From a checkpoint of a small masked image model.
Model: 5.69M parameters, 40-pixel images, encoder arch vit, encoder norm layernorm, encoder activation gelu, encoder layers 10, encoder width 192, decoder width 128.
Training: muon at rate 0.0068, 13100 steps, batches of 256.
Data: trained on photos of plants, animals and fungi (iNaturalist), 43.1 epochs.
Rows from block 2 of the decoder of a small masked image model, named by matrix and row number. Rows with one number belong to one neuron. Each number is 50 + 10 x the weight over its row's rms, rounded and kept within 0 to 99. All counts start at 0.
After each neuron's rows are labels from the 100 images, of 14848, where the neuron reaches its highest value: "colour at peak" is the nearest of a few named colours to the mean colour under the peak; "top examples" is what is common among them. Only what is clearly more common there than usual is listed. The data: photos of plants, animals and fungi (iNaturalist). In brackets: how many of the 100.
# fc1: MLP up (decoder.2.mlp.fc1.weight, 512x128), inputs 64-127
# fc2: MLP down (decoder.2.mlp.fc2.weight, 128x512, transposed), outputs 64-127

fc1.46:47 42 51 31 39 45 42 51 49 48 70 70 41 40 48 38 40 38 50 66 47 57 54 45 38 65 31 61 42 70 62 40 49 39 49 34 58 62 50 39 46 43 56 68 58 53 49 40 43 37 67 44 55 41 35 65 52 46 55 61 43 57 58 57
fc2.46:52 55 54 66 67 49 41 43 58 58 37 28 47 54 46 58 60 60 49 32 57 41 50 65 58 40 56 42 63 33 47 46 63 54 56 64 36 31 48 59 63 52 48 29 51 51 45 55 62 49 42 65 42 53 64 42 23 53 50 59 50 44 53 47
colour at peak: orange (29)
top examples: phylum Arthropoda (72); class Insecta (71)

fc1.180:40 48 35 56 68 44 49 47 48 40 51 51 34 32 44 53 50 50 57 62 54 45 65 42 56 43 40 64 37 46 47 33 43 49 25 46 49 44 50 41 60 43 59 38 62 59 45 51 49 61 41 58 46 46 58 52 46 42 44 50 51 60 64 54
fc2.180:58 55 43 46 47 48 47 55 45 62 52 53 52 58 44 52 52 63 31 34 34 46 49 48 47 48 41 58 49 46 68 63 60 46 70 38 51 56 52 71 62 45 56 63 50 52 65 46 50 30 43 44 48 52 35 60 47 59 67 40 50 32 51 47
colour at peak: orange (54)
top examples: phylum Arthropoda (90); class Insecta (89); order Lepidoptera (47); family: Nymphalidae (28)

fc1.388:53 33 67 61 55 48 38 43 46 55 47 59 52 42 45 46 28 61 48 42 64 49 40 54 63 35 54 45 36 54 46 53 60 38 50 49 28 31 50 60 35 61 52 60 52 25 60 43 49 44 61 55 32 54 38 54 51 45 58 53 59 65 42 52
fc2.388:57 67 50 41 46 47 78 55 42 49 45 59 42 42 49 46 39 43 48 47 52 59 52 64 53 42 40 32 49 59 63 68 52 51 36 40 46 58 65 39 54 50 48 46 64 37 58 63 64 39 42 53 57 45 50 32 54 38 33 51 47 40 47 41
colour at peak: pink (36); white (34)
top examples: phylum Chordata (93); class Aves (86); order Anseriformes (27); family: Anatidae (27)

fc1.49:54 56 49 63 65 44 46 30 30 47 54 51 53 60 50 67 49 43 33 68 38 46 54 52 50 51 46 48 47 30 52 54 64 36 34 51 47 40 63 54 36 49 54 66 32 45 33 62 55 49 57 29 40 53 56 54 42 58 60 49 50 64 66 48
fc2.49:50 43 46 57 42 56 50 57 47 47 56 42 46 66 50 38 64 59 44 45 30 32 47 55 42 60 58 53 44 55 58 52 42 39 52 55 64 50 36 63 64 44 50 49 55 34 57 44 53 60 60 49 59 45 49 49 43 40 39 51 52 31 44 47
colour at peak: cyan (35)
top examples: class Aves (97); phylum Chordata (97); order Passeriformes (78)

fc1.34:52 51 56 54 47 52 55 48 40 39 47 43 45 57 56 44 44 58 53 59 42 60 71 44 54 33 47 78 39 34 39 63 47 49 45 35 44 61 51 39 61 56 41 36 42 58 35 42 47 40 56 68 59 44 47 61 50 41 54 57 55 68 64 50
fc2.34:65 34 67 44 48 43 50 41 46 58 43 50 57 37 54 48 68 48 39 52 37 50 46 40 49 56 56 53 64 52 83 49 43 56 64 56 54 62 36 49 58 59 61 53 39 72 41 59 32 29 49 44 41 40 49 35 49 70 42 44 58 44 44 50
colour at peak: red (35)
top examples: phylum Arthropoda (63); class Insecta (61)

fc1.201:77 45 50 76 66 42 62 74 53 43 43 44 51 49 59 69 63 57 43 35 52 52 35 49 47 34 66 38 68 49 42 50 36 53 45 66 42 27 53 59 37 50 59 40 41 43 48 53 74 49 47 43 37 60 61 46 48 62 37 54 49 39 41 56
fc2.201:27 49 58 28 54 58 44 32 54 47 60 62 59 58 53 44 43 26 64 50 58 52 50 49 43 68 41 61 28 51 56 63 56 45 43 32 73 75 50 44 56 53 35 60 51 40 43 54 34 67 52 45 50 58 41 48 57 44 43 37 64 52 54 52
colour at peak: cyan (34)
top examples: class Aves (86); order Passeriformes (50)

fc1.392:46 59 43 69 43 46 61 64 58 56 34 54 43 40 48 39 54 56 48 57 49 44 52 29 55 38 50 65 46 50 47 44 51 32 43 42 47 39 55 63 51 25 59 37 48 46 57 38 31 35 41 48 45 69 35 41 45 32 65 54 49 40 74 68
fc2.392:51 60 46 36 58 63 31 62 61 60 62 44 54 40 45 49 38 65 40 48 33 50 44 53 45 49 63 60 49 49 59 40 43 45 60 50 58 60 63 53 63 51 36 36 54 35 53 68 32 56 55 64 53 60 41 54 63 60 64 53 47 74 54 56
colour at peak: orange (32)
top examples: class Insecta (95); phylum Arthropoda (95); order: Lepidoptera (57); family: Nymphalidae (45)

fc1.309:33 51 50 46 58 36 66 44 42 46 56 38 56 50 50 49 66 42 43 61 38 32 52 59 36 39 31 53 52 48 56 71 62 65 47 67 50 46 52 47 51 63 26 38 53 62 54 54 51 55 49 32 63 56 42 42 59 70 65 51 50 31 41 44
fc2.309:43 45 49 35 46 53 45 50 60 37 59 61 31 71 52 46 49 56 47 45 46 46 45 46 58 54 58 50 34 57 33 67 48 47 57 61 50 49 54 42 41 47 58 73 58 46 54 61 56 54 54 47 41 44 45 76 29 52 43 66 41 59 24 28
colour at peak: grey (79)
top examples: order Passeriformes (60)

fc1.489:39 59 29 52 50 64 45 49 40 23 35 68 36 59 30 64 51 43 55 50 62 26 57 55 49 53 41 58 31 67 45 50 58 52 35 67 41 66 48 62 58 46 50 50 48 38 40 42 52 50 45 52 75 55 63 48 51 51 46 49 35 54 39 61
fc2.489:46 46 53 42 38 37 53 77 57 64 54 41 69 43 57 61 55 36 49 23 43 60 36 34 56 55 62 48 58 39 47 71 63 44 69 59 71 38 53 56 53 50 71 42 58 48 40 62 48 33 50 35 38 43 48 58 41 56 36 43 53 55 49 53
colour at peak: brown (53)
top examples: class Insecta (77); phylum Arthropoda (77); order Lepidoptera (32)

fc1.295:66 70 43 63 41 37 35 51 26 49 49 50 59 56 60 64 55 51 56 61 56 61 42 50 61 64 65 44 51 46 64 55 47 42 57 36 57 51 59 38 56 44 58 39 32 51 58 58 41 46 42 45 68 52 50 47 43 64 38 49 67 31 51 44
fc2.295:62 38 42 38 54 46 62 44 70 52 66 56 38 37 58 33 43 44 40 60 46 30 60 55 62 24 38 52 45 73 61 60 40 42 49 58 57 50 68 52 41 54 52 35 53 51 66 54 69 39 43 56 64 50 56 34 58 41 62 40 52 48 57 42
colour at peak: pink (32)
top examples: order Passeriformes (50)

fc1.327:32 71 52 58 58 36 48 41 45 51 73 55 28 62 50 45 45 51 36 42 34 48 38 46 36 37 43 39 61 52 36 47 53 75 49 50 49 43 58 62 52 59 37 60 47 56 48 36 57 54 42 62 39 54 56 42 56 56 56 48 37 36 59 47
fc2.327:66 47 37 54 53 55 31 45 62 35 48 64 58 58 52 46 51 48 53 52 75 51 53 64 58 63 64 49 31 62 47 60 37 48 48 68 49 59 30 55 58 52 34 47 28 45 37 61 45 52 55 35 45 58 52 54 51 40 36 57 53 54 37 38
colour at peak: cyan (30)
top examples: class Aves (83); order Passeriformes (57)

fc1.357:38 47 60 38 52 47 34 42 33 58 68 58 60 42 48 61 58 46 38 41 57 64 35 37 59 33 47 64 47 52 34 58 42 53 43 39 39 56 65 51 63 38 47 58 42 63 60 55 48 46 44 49 49 63 43 56 49 48 58 70 54 65 43 57
fc2.357:43 48 58 49 55 54 35 42 60 51 57 53 56 35 40 49 70 40 54 55 52 35 55 46 41 41 48 56 51 29 49 49 63 48 59 49 39 59 41 53 47 38 48 37 32 62 49 65 51 66 51 54 43 37 45 49 43 41 42 65 25 67 68 51
colour at peak: pink (26)
top examples: phylum Chordata (99); class Aves (98); order Passeriformes (77)

fc1.209:47 37 50 44 59 54 48 54 49 21 41 60 40 58 38 57 61 61 47 43 55 44 65 33 57 56 55 51 59 50 30 51 57 53 29 54 19 44 40 45 47 54 51 32 52 37 51 62 52 57 59 50 52 63 43 46 61 66 49 54 53 57 52 52
fc2.209:56 61 65 55 35 48 56 42 48 68 55 40 64 44 56 37 55 35 48 54 25 64 32 51 40 40 47 45 46 51 57 62 57 42 60 47 62 63 60 41 49 59 60 51 53 49 42 48 48 45 50 48 29 49 53 41 33 45 38 57 57 30 48 44
colour at peak: pink (62)
top examples: class Insecta (68); phylum Arthropoda (68)

fc1.485:53 66 48 53 43 53 52 46 58 42 45 64 42 54 41 42 46 45 54 39 39 35 70 47 40 43 54 67 70 59 44 51 51 51 30 46 43 47 58 50 42 65 25 59 62 42 62 51 62 49 51 54 39 44 39 38 54 67 55 47 57 77 46 59
fc2.485:66 48 43 34 58 47 48 52 45 37 33 40 62 67 59 48 29 45 59 54 38 49 35 50 52 46 48 27 45 65 64 73 39 42 69 54 52 52 38 63 53 63 70 37 63 62 41 53 39 50 52 27 66 57 54 38 54 50 37 60 49 45 42 45
colour at peak: pink (32)
top examples: order Passeriformes (51)

fc1.369:67 50 63 70 51 32 55 47 44 51 52 43 54 44 67 39 48 54 38 50 49 51 33 65 48 36 52 44 56 47 51 48 43 46 43 44 38 47 50 48 53 48 24 66 49 52 52 48 44 50 57 55 56 44 47 31 48 47 54 55 52 58 56 33
fc2.369:51 57 43 31 63 60 63 44 53 34 51 64 45 38 52 56 67 55 43 40 57 34 45 44 50 29 45 50 49 42 67 48 45 58 37 53 45 65 47 55 61 46 48 50 50 50 53 59 30 40 57 41 37 60 28 53 50 48 44 43 60 24 44 46
colour at peak: pink (48)
top examples: class Aves (86); order Passeriformes (58)

fc1.237:39 49 37 54 58 44 55 40 44 54 34 51 64 56 54 39 36 54 52 71 56 37 41 78 36 44 44 58 59 41 50 52 41 58 44 56 48 54 61 51 59 43 59 64 54 48 39 52 25 58 42 42 51 54 46 47 57 58 37 80 40 38 40 48
fc2.237:53 42 64 54 69 56 36 45 58 47 65 51 44 51 37 48 55 43 46 21 60 65 49 29 44 52 47 53 32 54 53 67 53 45 49 59 53 39 49 44 43 78 55 45 60 47 45 48 68 33 53 43 44 51 42 72 54 32 59 33 41 44 65 47
colour at peak: brown (50)
top examples: phylum Arthropoda (60)

fc1.336:37 37 53 59 65 52 39 45 41 59 46 39 57 54 48 39 56 40 55 63 61 52 63 67 53 56 43 50 43 52 58 58 64 32 33 39 51 43 54 42 63 44 44 44 50 61 40 48 37 45 57 42 47 49 53 47 30 30 53 68 48 62 54 52
fc2.336:56 48 43 55 58 59 47 55 39 40 47 59 55 53 48 52 50 64 54 18 59 44 33 46 28 40 60 60 50 47 59 60 48 62 52 62 57 43 53 56 50 51 66 58 59 53 34 40 59 51 52 48 33 44 43 72 52 55 50 46 49 28 59 37
colour at peak: orange (40)
top examples: phylum Arthropoda (66); class Insecta (62)

fc1.85:58 46 49 70 54 60 33 35 50 64 50 57 49 60 50 54 48 57 55 52 58 50 45 50 29 39 50 47 47 53 43 30 61 44 43 48 48 51 46 42 65 48 47 28 55 39 43 43 51 68 63 45 73 53 46 72 38 35 65 45 47 59 77 55
fc2.85:58 63 37 37 49 38 50 52 60 60 41 46 62 51 52 43 48 51 56 47 44 40 61 40 56 53 38 39 43 37 56 58 45 48 56 61 45 37 68 48 47 42 51 58 46 44 66 61 60 29 45 67 27 47 53 36 56 63 38 46 54 30 44 42
colour at peak: orange (35)
top examples: phylum Arthropoda (78); class Insecta (76)

fc1.107:63 59 51 44 52 40 59 34 46 35 44 33 53 57 55 50 33 60 47 60 52 55 53 46 52 29 48 64 40 52 60 49 65 48 50 53 56 55 55 42 61 44 49 48 31 41 46 58 60 51 46 52 39 58 45 60 52 59 53 37 34 62 48 36
fc2.107:58 49 21 34 45 59 51 39 51 48 49 53 47 49 59 51 38 63 69 56 56 39 53 55 42 41 42 55 57 45 39 58 53 43 33 36 56 40 33 37 54 56 46 44 51 55 44 78 49 54 57 46 49 41 49 55 52 50 39 45 54 47 34 59
colour at peak: grey (77)
top examples: class Aves (90); order Passeriformes (76)