From a checkpoint of a small masked image model.
Model: 5.69M parameters, encoder arch vit, encoder activation gelu, encoder layers 10, encoder width 192, decoder layers 6.
Data: trained on photos of plants, animals and fungi (iNaturalist), 43.1 epochs.
Rows from block 8 of the encoder of a small masked image model, named by matrix and row number. Rows with one number belong to one neuron. Each number is 500 + 40 x the weight over its row's rms, rounded and kept within 0 to 999. All counts start at 0. Numbers have three digits each.
After each neuron's rows are labels from the 100 images, of 14848, where the neuron reaches its highest value: "top examples" is what is common among them. Only what is clearly more common there than usual is listed. The data: photos of plants, animals and fungi (iNaturalist).
# fc1: MLP up (encoder.blocks.8.mlp.fc1.weight, 768x192), inputs 0-95
# fc2: MLP down (encoder.blocks.8.mlp.fc2.weight, 192x768, transposed), outputs 0-95

fc1.420:501504527440477454615504478498478491429491456458566515477500464549518491457511426477513513512510503505536474561461520589513493539462494451453567530514515508556475467427499488493458457499503439453467598529575475557551452551473569514485475467486604500470583437493423533450566516533482465576
fc2.420:473515519561494477446481519440592519449531531453479479451484556489512439506468536523543506504486474454441495487573526549492548458556453514513517459448544477494570512578546572469479516463508494555459483607537538525492526414504526508500558516462460438525509387547527480548401527476482553457
top examples: class Insecta; phylum Arthropoda

fc1.200:510492508515497498509458542463601521459574550495496453572481594548501477490464442515468427463542481452487456459495496528468461538429460593432480476491510519533531512526509540507515502450487388489536517498556550572596554479448437508508526488460534465471523491571473524472503475483501505470
fc2.200:540423441503481506533502491537439538482458557451450472477500501468479514556512546513521571561438492488507534572448511438533552526526470464514491492527496479487509529472513471452481450523583558541401560552489414510459420515440531443544505528465465515504498533508495467531536546515540481542
top examples: class Insecta; phylum Arthropoda

fc1.272:483536507552475557481498543433534524469539476460572495521461498535539474491487512511564559474435462456512437505435494531500478440477424580475532505427516521541487464504481503432479542461536468483434522499539478577482483546485539492551619485530565466524509486519493461473500522479500540559
fc2.272:518463491479541423516557503531436558468470528476465468460499518430487506507486533527484524564551472575495529517583494521468500539540495512547526518539464450482527537508517534521531508538542552531517561516453521528513498483472440513419444519510418527463584480496462488581540465537502405468
top examples: class Insecta; phylum Arthropoda

fc1.135:522521448437552481552560472541523443453478513547398486515499483510530444548490545512573456536473476521499507475485505490474413523538468522509490496522430533494470425510432448467551478480545472532509505510524537460584551495489488532518503556439501537496397460534527523483504501488468507483
fc2.135:518384552530447590494466463472541495567523490478574513499510520522459525439548495447492508460563481453501530544491542475536548475475540448437456526449470537437525511527549532494532486456436504467512529538493434496455436492478530533512487424561470460509551449430538482491528492555515485584
top examples: class Aves; order Passeriformes

fc1.454:488517518397446503541497455529520508481437541427501504473457487483493534482439500571459477439487477441452511508418518524515499523504441432484468540442545448480440465489549515526564477455544520461477592503509454491477454538486519484522486486521563503569511525549523482500433545574515449569
fc2.454:477465533573526474507496509400478524464465510519509451465457489494516494504476512539547435539575542498612489548603494543419444514510519534555549455532588532485499510424550554456511564474543491447517474477498455572534434444496479540474483525474423441503530460462486538496592530505497486507
top examples: class Insecta; phylum Arthropoda

fc1.208:486481492517540506507593468472546433451504468471524442526487478553520481467404473479475529525553524496491514410518535517515518579493471497517518485449525475460465517530540516437565473494488538541540516495567520423633431526481527483505479498460574538509539455472429491444562530522546491513
fc2.208:542500474482457459486411520546493569569487603511468503464508519482510428530524543502529458485485406448488491590455529512468478478532507453466467495498526506533588549481462489501473515465524475539470530494459492540459453472486485500506522536471495407563499527517518476509444467461446459528
top examples: order Passeriformes

fc1.716:531499529498505483535487468440457501444445483488497451514480536546554422389494432578552493466489457488532438512496589556508430515542442515507537446528526520572547464501560533469521494485493471443468571521501492544599476540489495514502498484489468406434564471562501542499472523514464497615
fc2.716:548464521485498460559571555536514525471555514419499539525439493469439507534437510533447538583523512506499557505496485500472611505506475539473527492427518421489465476495531502453495470439601457566483519499513488515476430504465581486518573462452518475524466436416425534489544545518487495435
top examples: class Insecta; phylum Arthropoda

fc1.444:484521533438478422533521500477572514514473458555472555464539506527512527430505515460541533535445497500479484468482459535489600488459592492464545522480548536476508454541442475493519443448524455489462466436537418583458530474530505539543525565519463496562455554553403486498506500483501547522
fc2.444:476484503469533521455596485531398538547516467525430405442521543495529490496528446453510470465462483514482519468545423486433472615558486496494517500501521516460564494538475510567497494471445450538580496507466503480458532564500503496455471515502500522442452564442506474514497492493528511500
top examples: order Lepidoptera

fc1.149:475490569498461466566464489512487486534496548591493511504499492498469510477525516506605561513420517571548563450532492530538504494586478490549461519544518480519440566489488476484464471491499488485437546488477459476393427466500524491526470459514461422488541558465458457538527511538487450582
fc2.149:481553473521547482474555499482474456453494415407528563517472553484477492495462464516464462522543564441451466505514517427475555492438508512528499464457466479493475442458560495480539467549490544487509421533534488465572526541528535561489458520449502563513479472483563529445497514490505515478
top examples: order Passeriformes

fc1.282:517480532508581457477528447506588470532487535469496489506498542543529452542545550478514459476515552485516523534529482497448522561480532547478483460515498540486498473531542563490552545551498526491430475484486546488524525470493430551508475552491538434489518495490516526491511547529468551509
fc2.282:564512498468459523557467475452470491499538495569531528506554458395521491460427402526522552518486447522495538433499530507502549435508448439469499515506473457515500491482493476436458462439505478528534526519474487480442496513502594482506561493537528540534466529516512441499482530464531455565
top examples: class Aves

fc1.258:502553523600510465451522500550464484549580512552531417488487453543546482548478513544471536524544549461499468539538505556528443497459458581552476532462495414510492464485605472466456491558492508534510460526439533548506454421504456500509475459561481546464499444482532543536445537527475518540
fc2.258:522430562534459527455480406510500503534568471531452496443440545550523525523475515467515522450466458524507461521523432498523462502477471491434501472436482518448464422428590429480520479519518554571540525485480514498490531560492446520523508482541523546518559493585558546562506524396486499493
top examples: class Aves; order Passeriformes

fc1.676:473524518474463422466493487473510481485566473489504462489458460516525453454449477584625531489519443455538491511426536517542414518516479458482528423460434513589495482480514503433483541467464478501466550559553485541502512465579555527509530525511483459481537528464528529487431567507488480494
fc2.676:490530527475576505466491498498554478533407531471547516490493471508490501482521471485455452513538541451521508508588493549434559473470518518514519513467505489494573513497537511502536498461572498466499565475490509515444404547393468510425520447493504537533504503559502496509572448593449498482
top examples: phylum Arthropoda; class Insecta

fc1.398:460484456532522471425552519482464469566553544516574531488564528539477569485472508492421519553556512442454465559514523504583473495491472549497537501460485479544562527512637456483471616490488512513480508488462515471499405479450510424545477430523504596487510452462559505531409531481474409561
fc2.398:459502542542512506412512452499569530477544472458469452441439563500461546494491456545491480530521468569466493527537603510585499578492493543565470495529420529534460468473568468546555457435492508507580477458518507531490417548467454456539510443518563483522514490597557486550510491432446517560
top examples: class Aves; phylum Chordata

fc1.206:488491551552510525456566517486493540533549514474489556536432556495509496483488524487411499554594515478404529554489539495527469450491508520472549519514491525510535487473598481482503585502491500496547513550458416480498440480458444426535466429543493612509516453457622505524435517452485403543
fc2.206:532537462473584533526491556536442553559471445487544499477576431530499459492535478532491444553390501486529453446540459486483476546480455518520499498490529480437571510514491519460463490540512455522456532530470548457566530566545537516455530444505473481448452501474583452507488435539543471449
top examples: class Aves; phylum Chordata; order Accipitriformes

fc1.124:517510484418559522566405495540570462461502462474407536468505483472458493475513554478554452491451513582507525447482523473547500486494489509489472480512433576470489457524422470493583529484578486516478519495565415445553479528465545540530507524532484462489464459484478516492593471517483458513
fc2.124:506384539531454532433521483462483519575504503450548427506472568554523467465502478518553428491582461486487506563502550485480480517450475507474445495501461493427521465498526456433513476506458513473531512537448520462498487558509528524551479477517513522523562475437602496547523536492538486553
top examples: order Passeriformes

fc1.458:460462493465625477510503480471492501446473477492551491486507559528576524460526522528511441519468489475492496497478482521489515564491516486510517464506563505522538401543533543506521468482512560461493511474491555488518491487463464564547544550469564489530494515482518558474530586554499566564
fc2.458:561551573507426480540530537510543490487415531488517505524512459465474489512411499509482515476503535557486533519520486554481506473584471496553529492507498527508528594493565547456488527444508436470504465509503412529464468488518557512459438497550496462517546460511497469491502516485510487529
top examples: class Insecta; phylum Arthropoda; order Lepidoptera

fc1.555:554553531482479459553548534502469532425489522487547472480420492490469476526468506541540389493480499492522574519450505479447476465493439523535524504481536485476456535490533444461473454402522475532427515531536426485463425433487509521485505489506511406543571473499509455524528521500468414485
fc2.555:478446544486612490459507468498567459541526508524459483518579502471553440458461513444516509498570412501504515554602574531402516477520490513525520506453499512559538503420520530497520542512511478426452490527486525538598501469532479561506458541489535491476510547516438511474420479495540505546
top examples: class Insecta; phylum Arthropoda; order Lepidoptera

fc1.548:514505485563527494584572462485523527471510512407530569542451487470555528465449475493520464549547449452472462457510434573455460451575502502510532490505554519471581436466533464489510478506580510457486456541540519528554465612483519498487526458478539577480524455539492500491493492531515510589
fc2.548:436510500464571461485474485460500522452501530484549404442493528565486460515509483520509488421491509484567479531556575476512462493463488521540498532448535463561385504519557528471487506446483463481477548501480440528457460457518462554512504541442459361493539440431475477457493501428474521458
top examples: order Passeriformes

fc1.396:523481488499453464502472533433462441505452488447509480471472491462524499447529482499520437499509434388518494506436518484511486580484434517477505472459477494542575455486549485484496489479595418517522565553606572463556490474538503524461505516538526451475512441427511510438537533509489479555
fc2.396:481521550433584513523525464511513523451496537532509532538500478496517467509477533537531505500542531527500545569615573538415553484526544517513551554525549512540438496533538492421507532501502525423481522476477420570433505468460541508553519562480522431487530484579529501490466502506530452507
top examples: class Insecta; phylum Arthropoda

fc1.269:468478612515501476523517518472466471478446547466530508510495497576573461483476539523572466518483515482554483564465509471469480486534500466548553479494539566487444485463514492447560507427438445444424519529523516530487481491526534513565418521466511451590554512508554532493469540504394531535
fc2.269:544521507468497520480488458523550442474528477479496491562530568498445455476448439475484497574547452495487549433410478510421497485460489533454484508495479465478515473499578476499409464524547439522551542486569466528517468518506495516507568469528574523437525490478484509499515526512552452511
top examples: class Insecta; phylum Arthropoda

fc1.356:514496458475527527418531425433527525555577456496474425508509531478523471544467494589548462461555460514554522473452526478401524453531472498520451465519535529561460520566524467441486470460513467517502468481531441480563485435526531535476550498477541553461524543559550485501549539477524461496
fc2.356:506497508475512459513488492510495473482397558501536503502485468511470565483520529384454499524528496414501519580570506544535453540431533475511525546468500493458569511476480498545534531516541544505519564495506538593495444519471439504462485515545503429524559471473436502544489470512500467487
top examples: order Passeriformes

fc1.527:516490534508544456511535457549471453437509477435474477538491497571474526478468473523503462580540481463501472555485536450495553574497464550440553514582537560495502483453552448485490481496539415490564529554524451545621472451496503545506444550433487525443606498468544529429509536536525534516
fc2.527:468481514455414514543465507432572531561506589514496513479510488471535513544507553469571533500491554458493535533513478572466463438543523480543442527458545439563474475558457531461527489526527545529476465485503517476444460531502527450491564473531468482557421494516480466567501451458512486523
top examples: order Passeriformes

fc1.96:492518551469505442572509531465552528449449525496546446533491537483526456451427458513542455442538493506492482450507528544512475521476430491503537495441560510532485484440549508423513536447506461439490582500546488542480470479486392558495482428458523469534496437459430515549474528495477490527
fc2.96:494517514521509502499458481506458495488459487497484541423453464536516462471486523535499505473495487466515547543450475433383537496556469506520486467524428478535566474448562501539475434517501539499468528489541425487568456532464547495499454532490476452500485545483475477401443545590530479508
top examples: order Lepidoptera

fc1.593:528483535461491457557495452467472474439457529504558504482469511514512445436455469537563509532514489448477538559518560533431489446509421447538510446472566457496511447528539517408498530430504495507492589476584492530549399499449527538487512500474521382532528471517530483490502508504463462536
fc2.593:517445535474392418522526553489461488488475509484528519464460497541525444503431558554485489532474471518552466466441466538499454530531517496503506479464484511543439538441555465484498479479520443470410557540518439502516495521552508471511521514447523503451531419480413479471488553454470430508
top examples: class Insecta; phylum Arthropoda; order Lepidoptera

fc1.23:471482566483461445560496533481559469455521498479479474490445497563506547518434502568470422485551431470479486449443520508477434460503500465517572580467496523546516469428562565566466496437554485480520537594542571563488542494495485503570503495511528532522531470524520495485456501541532489520
fc2.23:516523459523543537449454508469439476527456534543553463497477479508506468498510529483569461514549550409518501500598498517486486528504464551535466419492505503482513577546505479425568545508491537514473507400466435497549452506455473501477455508457526442543521504504536519418600533450416530543
top examples: order Passeriformes

fc1.265:541474458504512480557506455519452532432453521563534523508457496458520471528458440463548537512472483443516450464475564527468484554495598482519433446480508527510528501466515532413561494451479585472489585510544416515509430565448485486489489489473575499536533494476534449503586504518489535536
fc2.265:465492511508539455470519543378548498512539498443498474507552497486472449513477538561467481499510469551479514533495500520429522438538410500489595505485455498543561536570518484533455517470487508546506450517576500484502470463533560528519484551480426453534565433527536461510472539457462466493
top examples: class Insecta

fc1.156:529480519452541499587520551490441466506425470468551510482537524462480410464511528485536493644565530427490463497467499450437459527569498490512487451498471552518491541497559455423511519486533420543488451570499508517484454523471440575498499533510503437492479468527527548454516505503442551505
fc2.156:516509506475526459480444489497523464459515484494495488489484515537554545475451477535480479475529426547516490509483527588482585495467479527484563548525483496539504443556476489524501527526509573452550529484543449465563499535484588506571458463420545519469556551488472496455502520496568446497
top examples: class Insecta; phylum Arthropoda

fc1.528:456449525456408505489469500490571472623528520473438424528554464463510484531470528535548572502557492503545499477501553547494530497500526501480487533543518444523515522566523540480511453560500444555506540509550530512511493509552520484546476512505499528508502522463516506531542442473508517560
fc2.528:550587461534553441546547532455442546436492462515566589519423539559497479468491449543500489475458454434471438544464475516505513506481463489546445470428518496502494473417435542490529554466536509462483446472507480515510483513470490593418509467491515477484566468556477541437520570511509484449
top examples: order Passeriformes

fc1.183:496477508505518553446430464520510523484577585403476519544475470460530519510434444490483499446500529500499452473528555446463450496479466493492577533518452483513479458530466547545555534576463536525602532544456502479495424537535499509488490470529491485535504482470547496480562418494498493506
fc2.183:515505458509474532513514530493460488495504482552485540570480544512469466478430582457481484433482475468516552502512488447509521452510445452392493480505525510553509449508452484510512469512535555592524549536500467516451593526554472522432510551533480537470444542464480486533449571465506498419
top examples: class Aves; order Accipitriformes; family: Accipitridae

fc1.0:464518546504441496497490481495489446531476505448486431552518534550464479527486536499546469496566520490545511514506501487514543625473440451537533496485480450466477521498512494462529498544500408523545474434539527477535467453527555517557461607542477433528534512524573504525510578508428544441
fc2.0:533495535442518488541449524456507482524502503492506496462493423417553502472551488518531476524456491486483512521489526589487480424505527494469539532502544553493482468460476551487525467485504529497502484549508518508438551496497507517501521472498485500488478510548480542511536446489576438567
top examples: order Passeriformes

fc1.26:503511515423513476578552456494508513465452425504446583483575459519468526505514543519470506513440481579475524455475498487517541469561397526435534452529500450427433500485482449456502552524527457527504437512530522501477522519521513559469474512448450505511470567460475493526492533544507528429
fc2.26:529408514574481520447478470546557481507551448513499516544481513577483537481522485523459508410559465485460481514470572472498511574476521504468504590494427574485482536461503516501524481490497548509594477549444442442493417475468506501460518499517537495469463512476509482547486481488400484561
top examples: order Passeriformes

fc1.373:557497547401480457582495484515530460470507483478574515496436471503522487499469545434506494516545550490501513529526487535482486474450505414507537470425505517458482538484539540506492491514531489543429512541593482532445476488428484522563506462523550429502521470477563505458461532475435480494
fc2.373:475453513542534473471477540505491476427420519475562480515535507475526475459416455561485485554457540530534477466434419503487495498561439542535502480529455517607452474495585481464535490436491439470557518470504518457534513513540538475458484547438487458510550526502470489467527546529503533518
top examples: phylum Arthropoda; class Insecta

fc1.276:477474510450520497519463485438450441421504478510510442435533536505564524508485523520542492546523411494506485492473578563429461474514509453457513496505563498517552456551567516506473433480562479526453536541561442521524441474417516482520461449393521521489542500544510468458529554502528456520
fc2.276:545466523511542410523501453517558545530402485488549471512410472565458487498484483502457467555515570448540532549539427434501453463473460557541493482483551494538464472516486535480529536472444515430533487415461492544510520515548479543452538506496465404482548475449474525505369459499482543513
top examples: class Insecta; phylum Arthropoda

fc1.55:561542569502515434560497485499498539391435439435542398525466500524464535451414515525504457513472488529463496520481479492461490503489457495504537506495495477451501493484529549478495485451519501445536533493493445542619488453453417452461487546445480512499541506525536473552534530554477466570
fc2.55:507483464453481460463449540591483441540505566537502524482493507509543465586482522520543524490539478464538581483566551505448493508562488507510490492503537476520568484472523409510539492524516610604474510474583522477433472575450527556521490527494485450542443512482529474448406464462508519537
top examples: class Insecta; phylum Arthropoda

fc1.469:503518541470488486501535510479521507461449465474572484478437491554493496470404487458512523472556498548572586524455507510511481519481447549534530458448508467568433497482542485460508502447495406477539543534526446495546438466498489552516475482579509418507535590471499551528483552520499461531
fc2.469:492514530550502465533483494522496412545502568441504477410495484495577525509598469556559468509497488457461478494546501546419536508508515460480536498510491481488555509543491527505556466519542582512439506488477517531510483560494513523516582491470572495534510422548403481476498481529458497524
top examples: class Insecta; phylum Arthropoda

fc1.324:519529558485524435516525440447557494481516539461547499473435472464568466424456496489585519554509490486536588501492575475392528490511424490514488473442530500522551497482564510456504511510523491462486577515510432499603491398480447491493516446469485474473494475533505527517531554564493445546
fc2.324:503481520495506477530418553559521515502440449449570471461504536535485462417461471499497454440522457450526496494603392532563471512469465483523524542492494523533465518449549438502453506501555480500460524516541481520493373505460488489503522551456479496490555530504429484526426521501499520523
top examples: class Insecta; phylum Arthropoda

fc1.457:501489559509597463535544442517547529489410482524510454443474483502524398454478500495564563507504486464554502518419491484438464455566477551451594472421485507528511509530545543508524468518512493480445457481534517501527491566468503555566483534509458433504503482447551464457496527560458479548
fc2.457:541503501423402442540490520474481471549522568442530547532514519440531494481447455489518433529553494471527553448609508486481513531459466511535463518508583459494440486557522443479425483432523487517515585456469435515525537455482507472515482498451553489511527508551418510483540521451486451537
top examples: order Passeriformes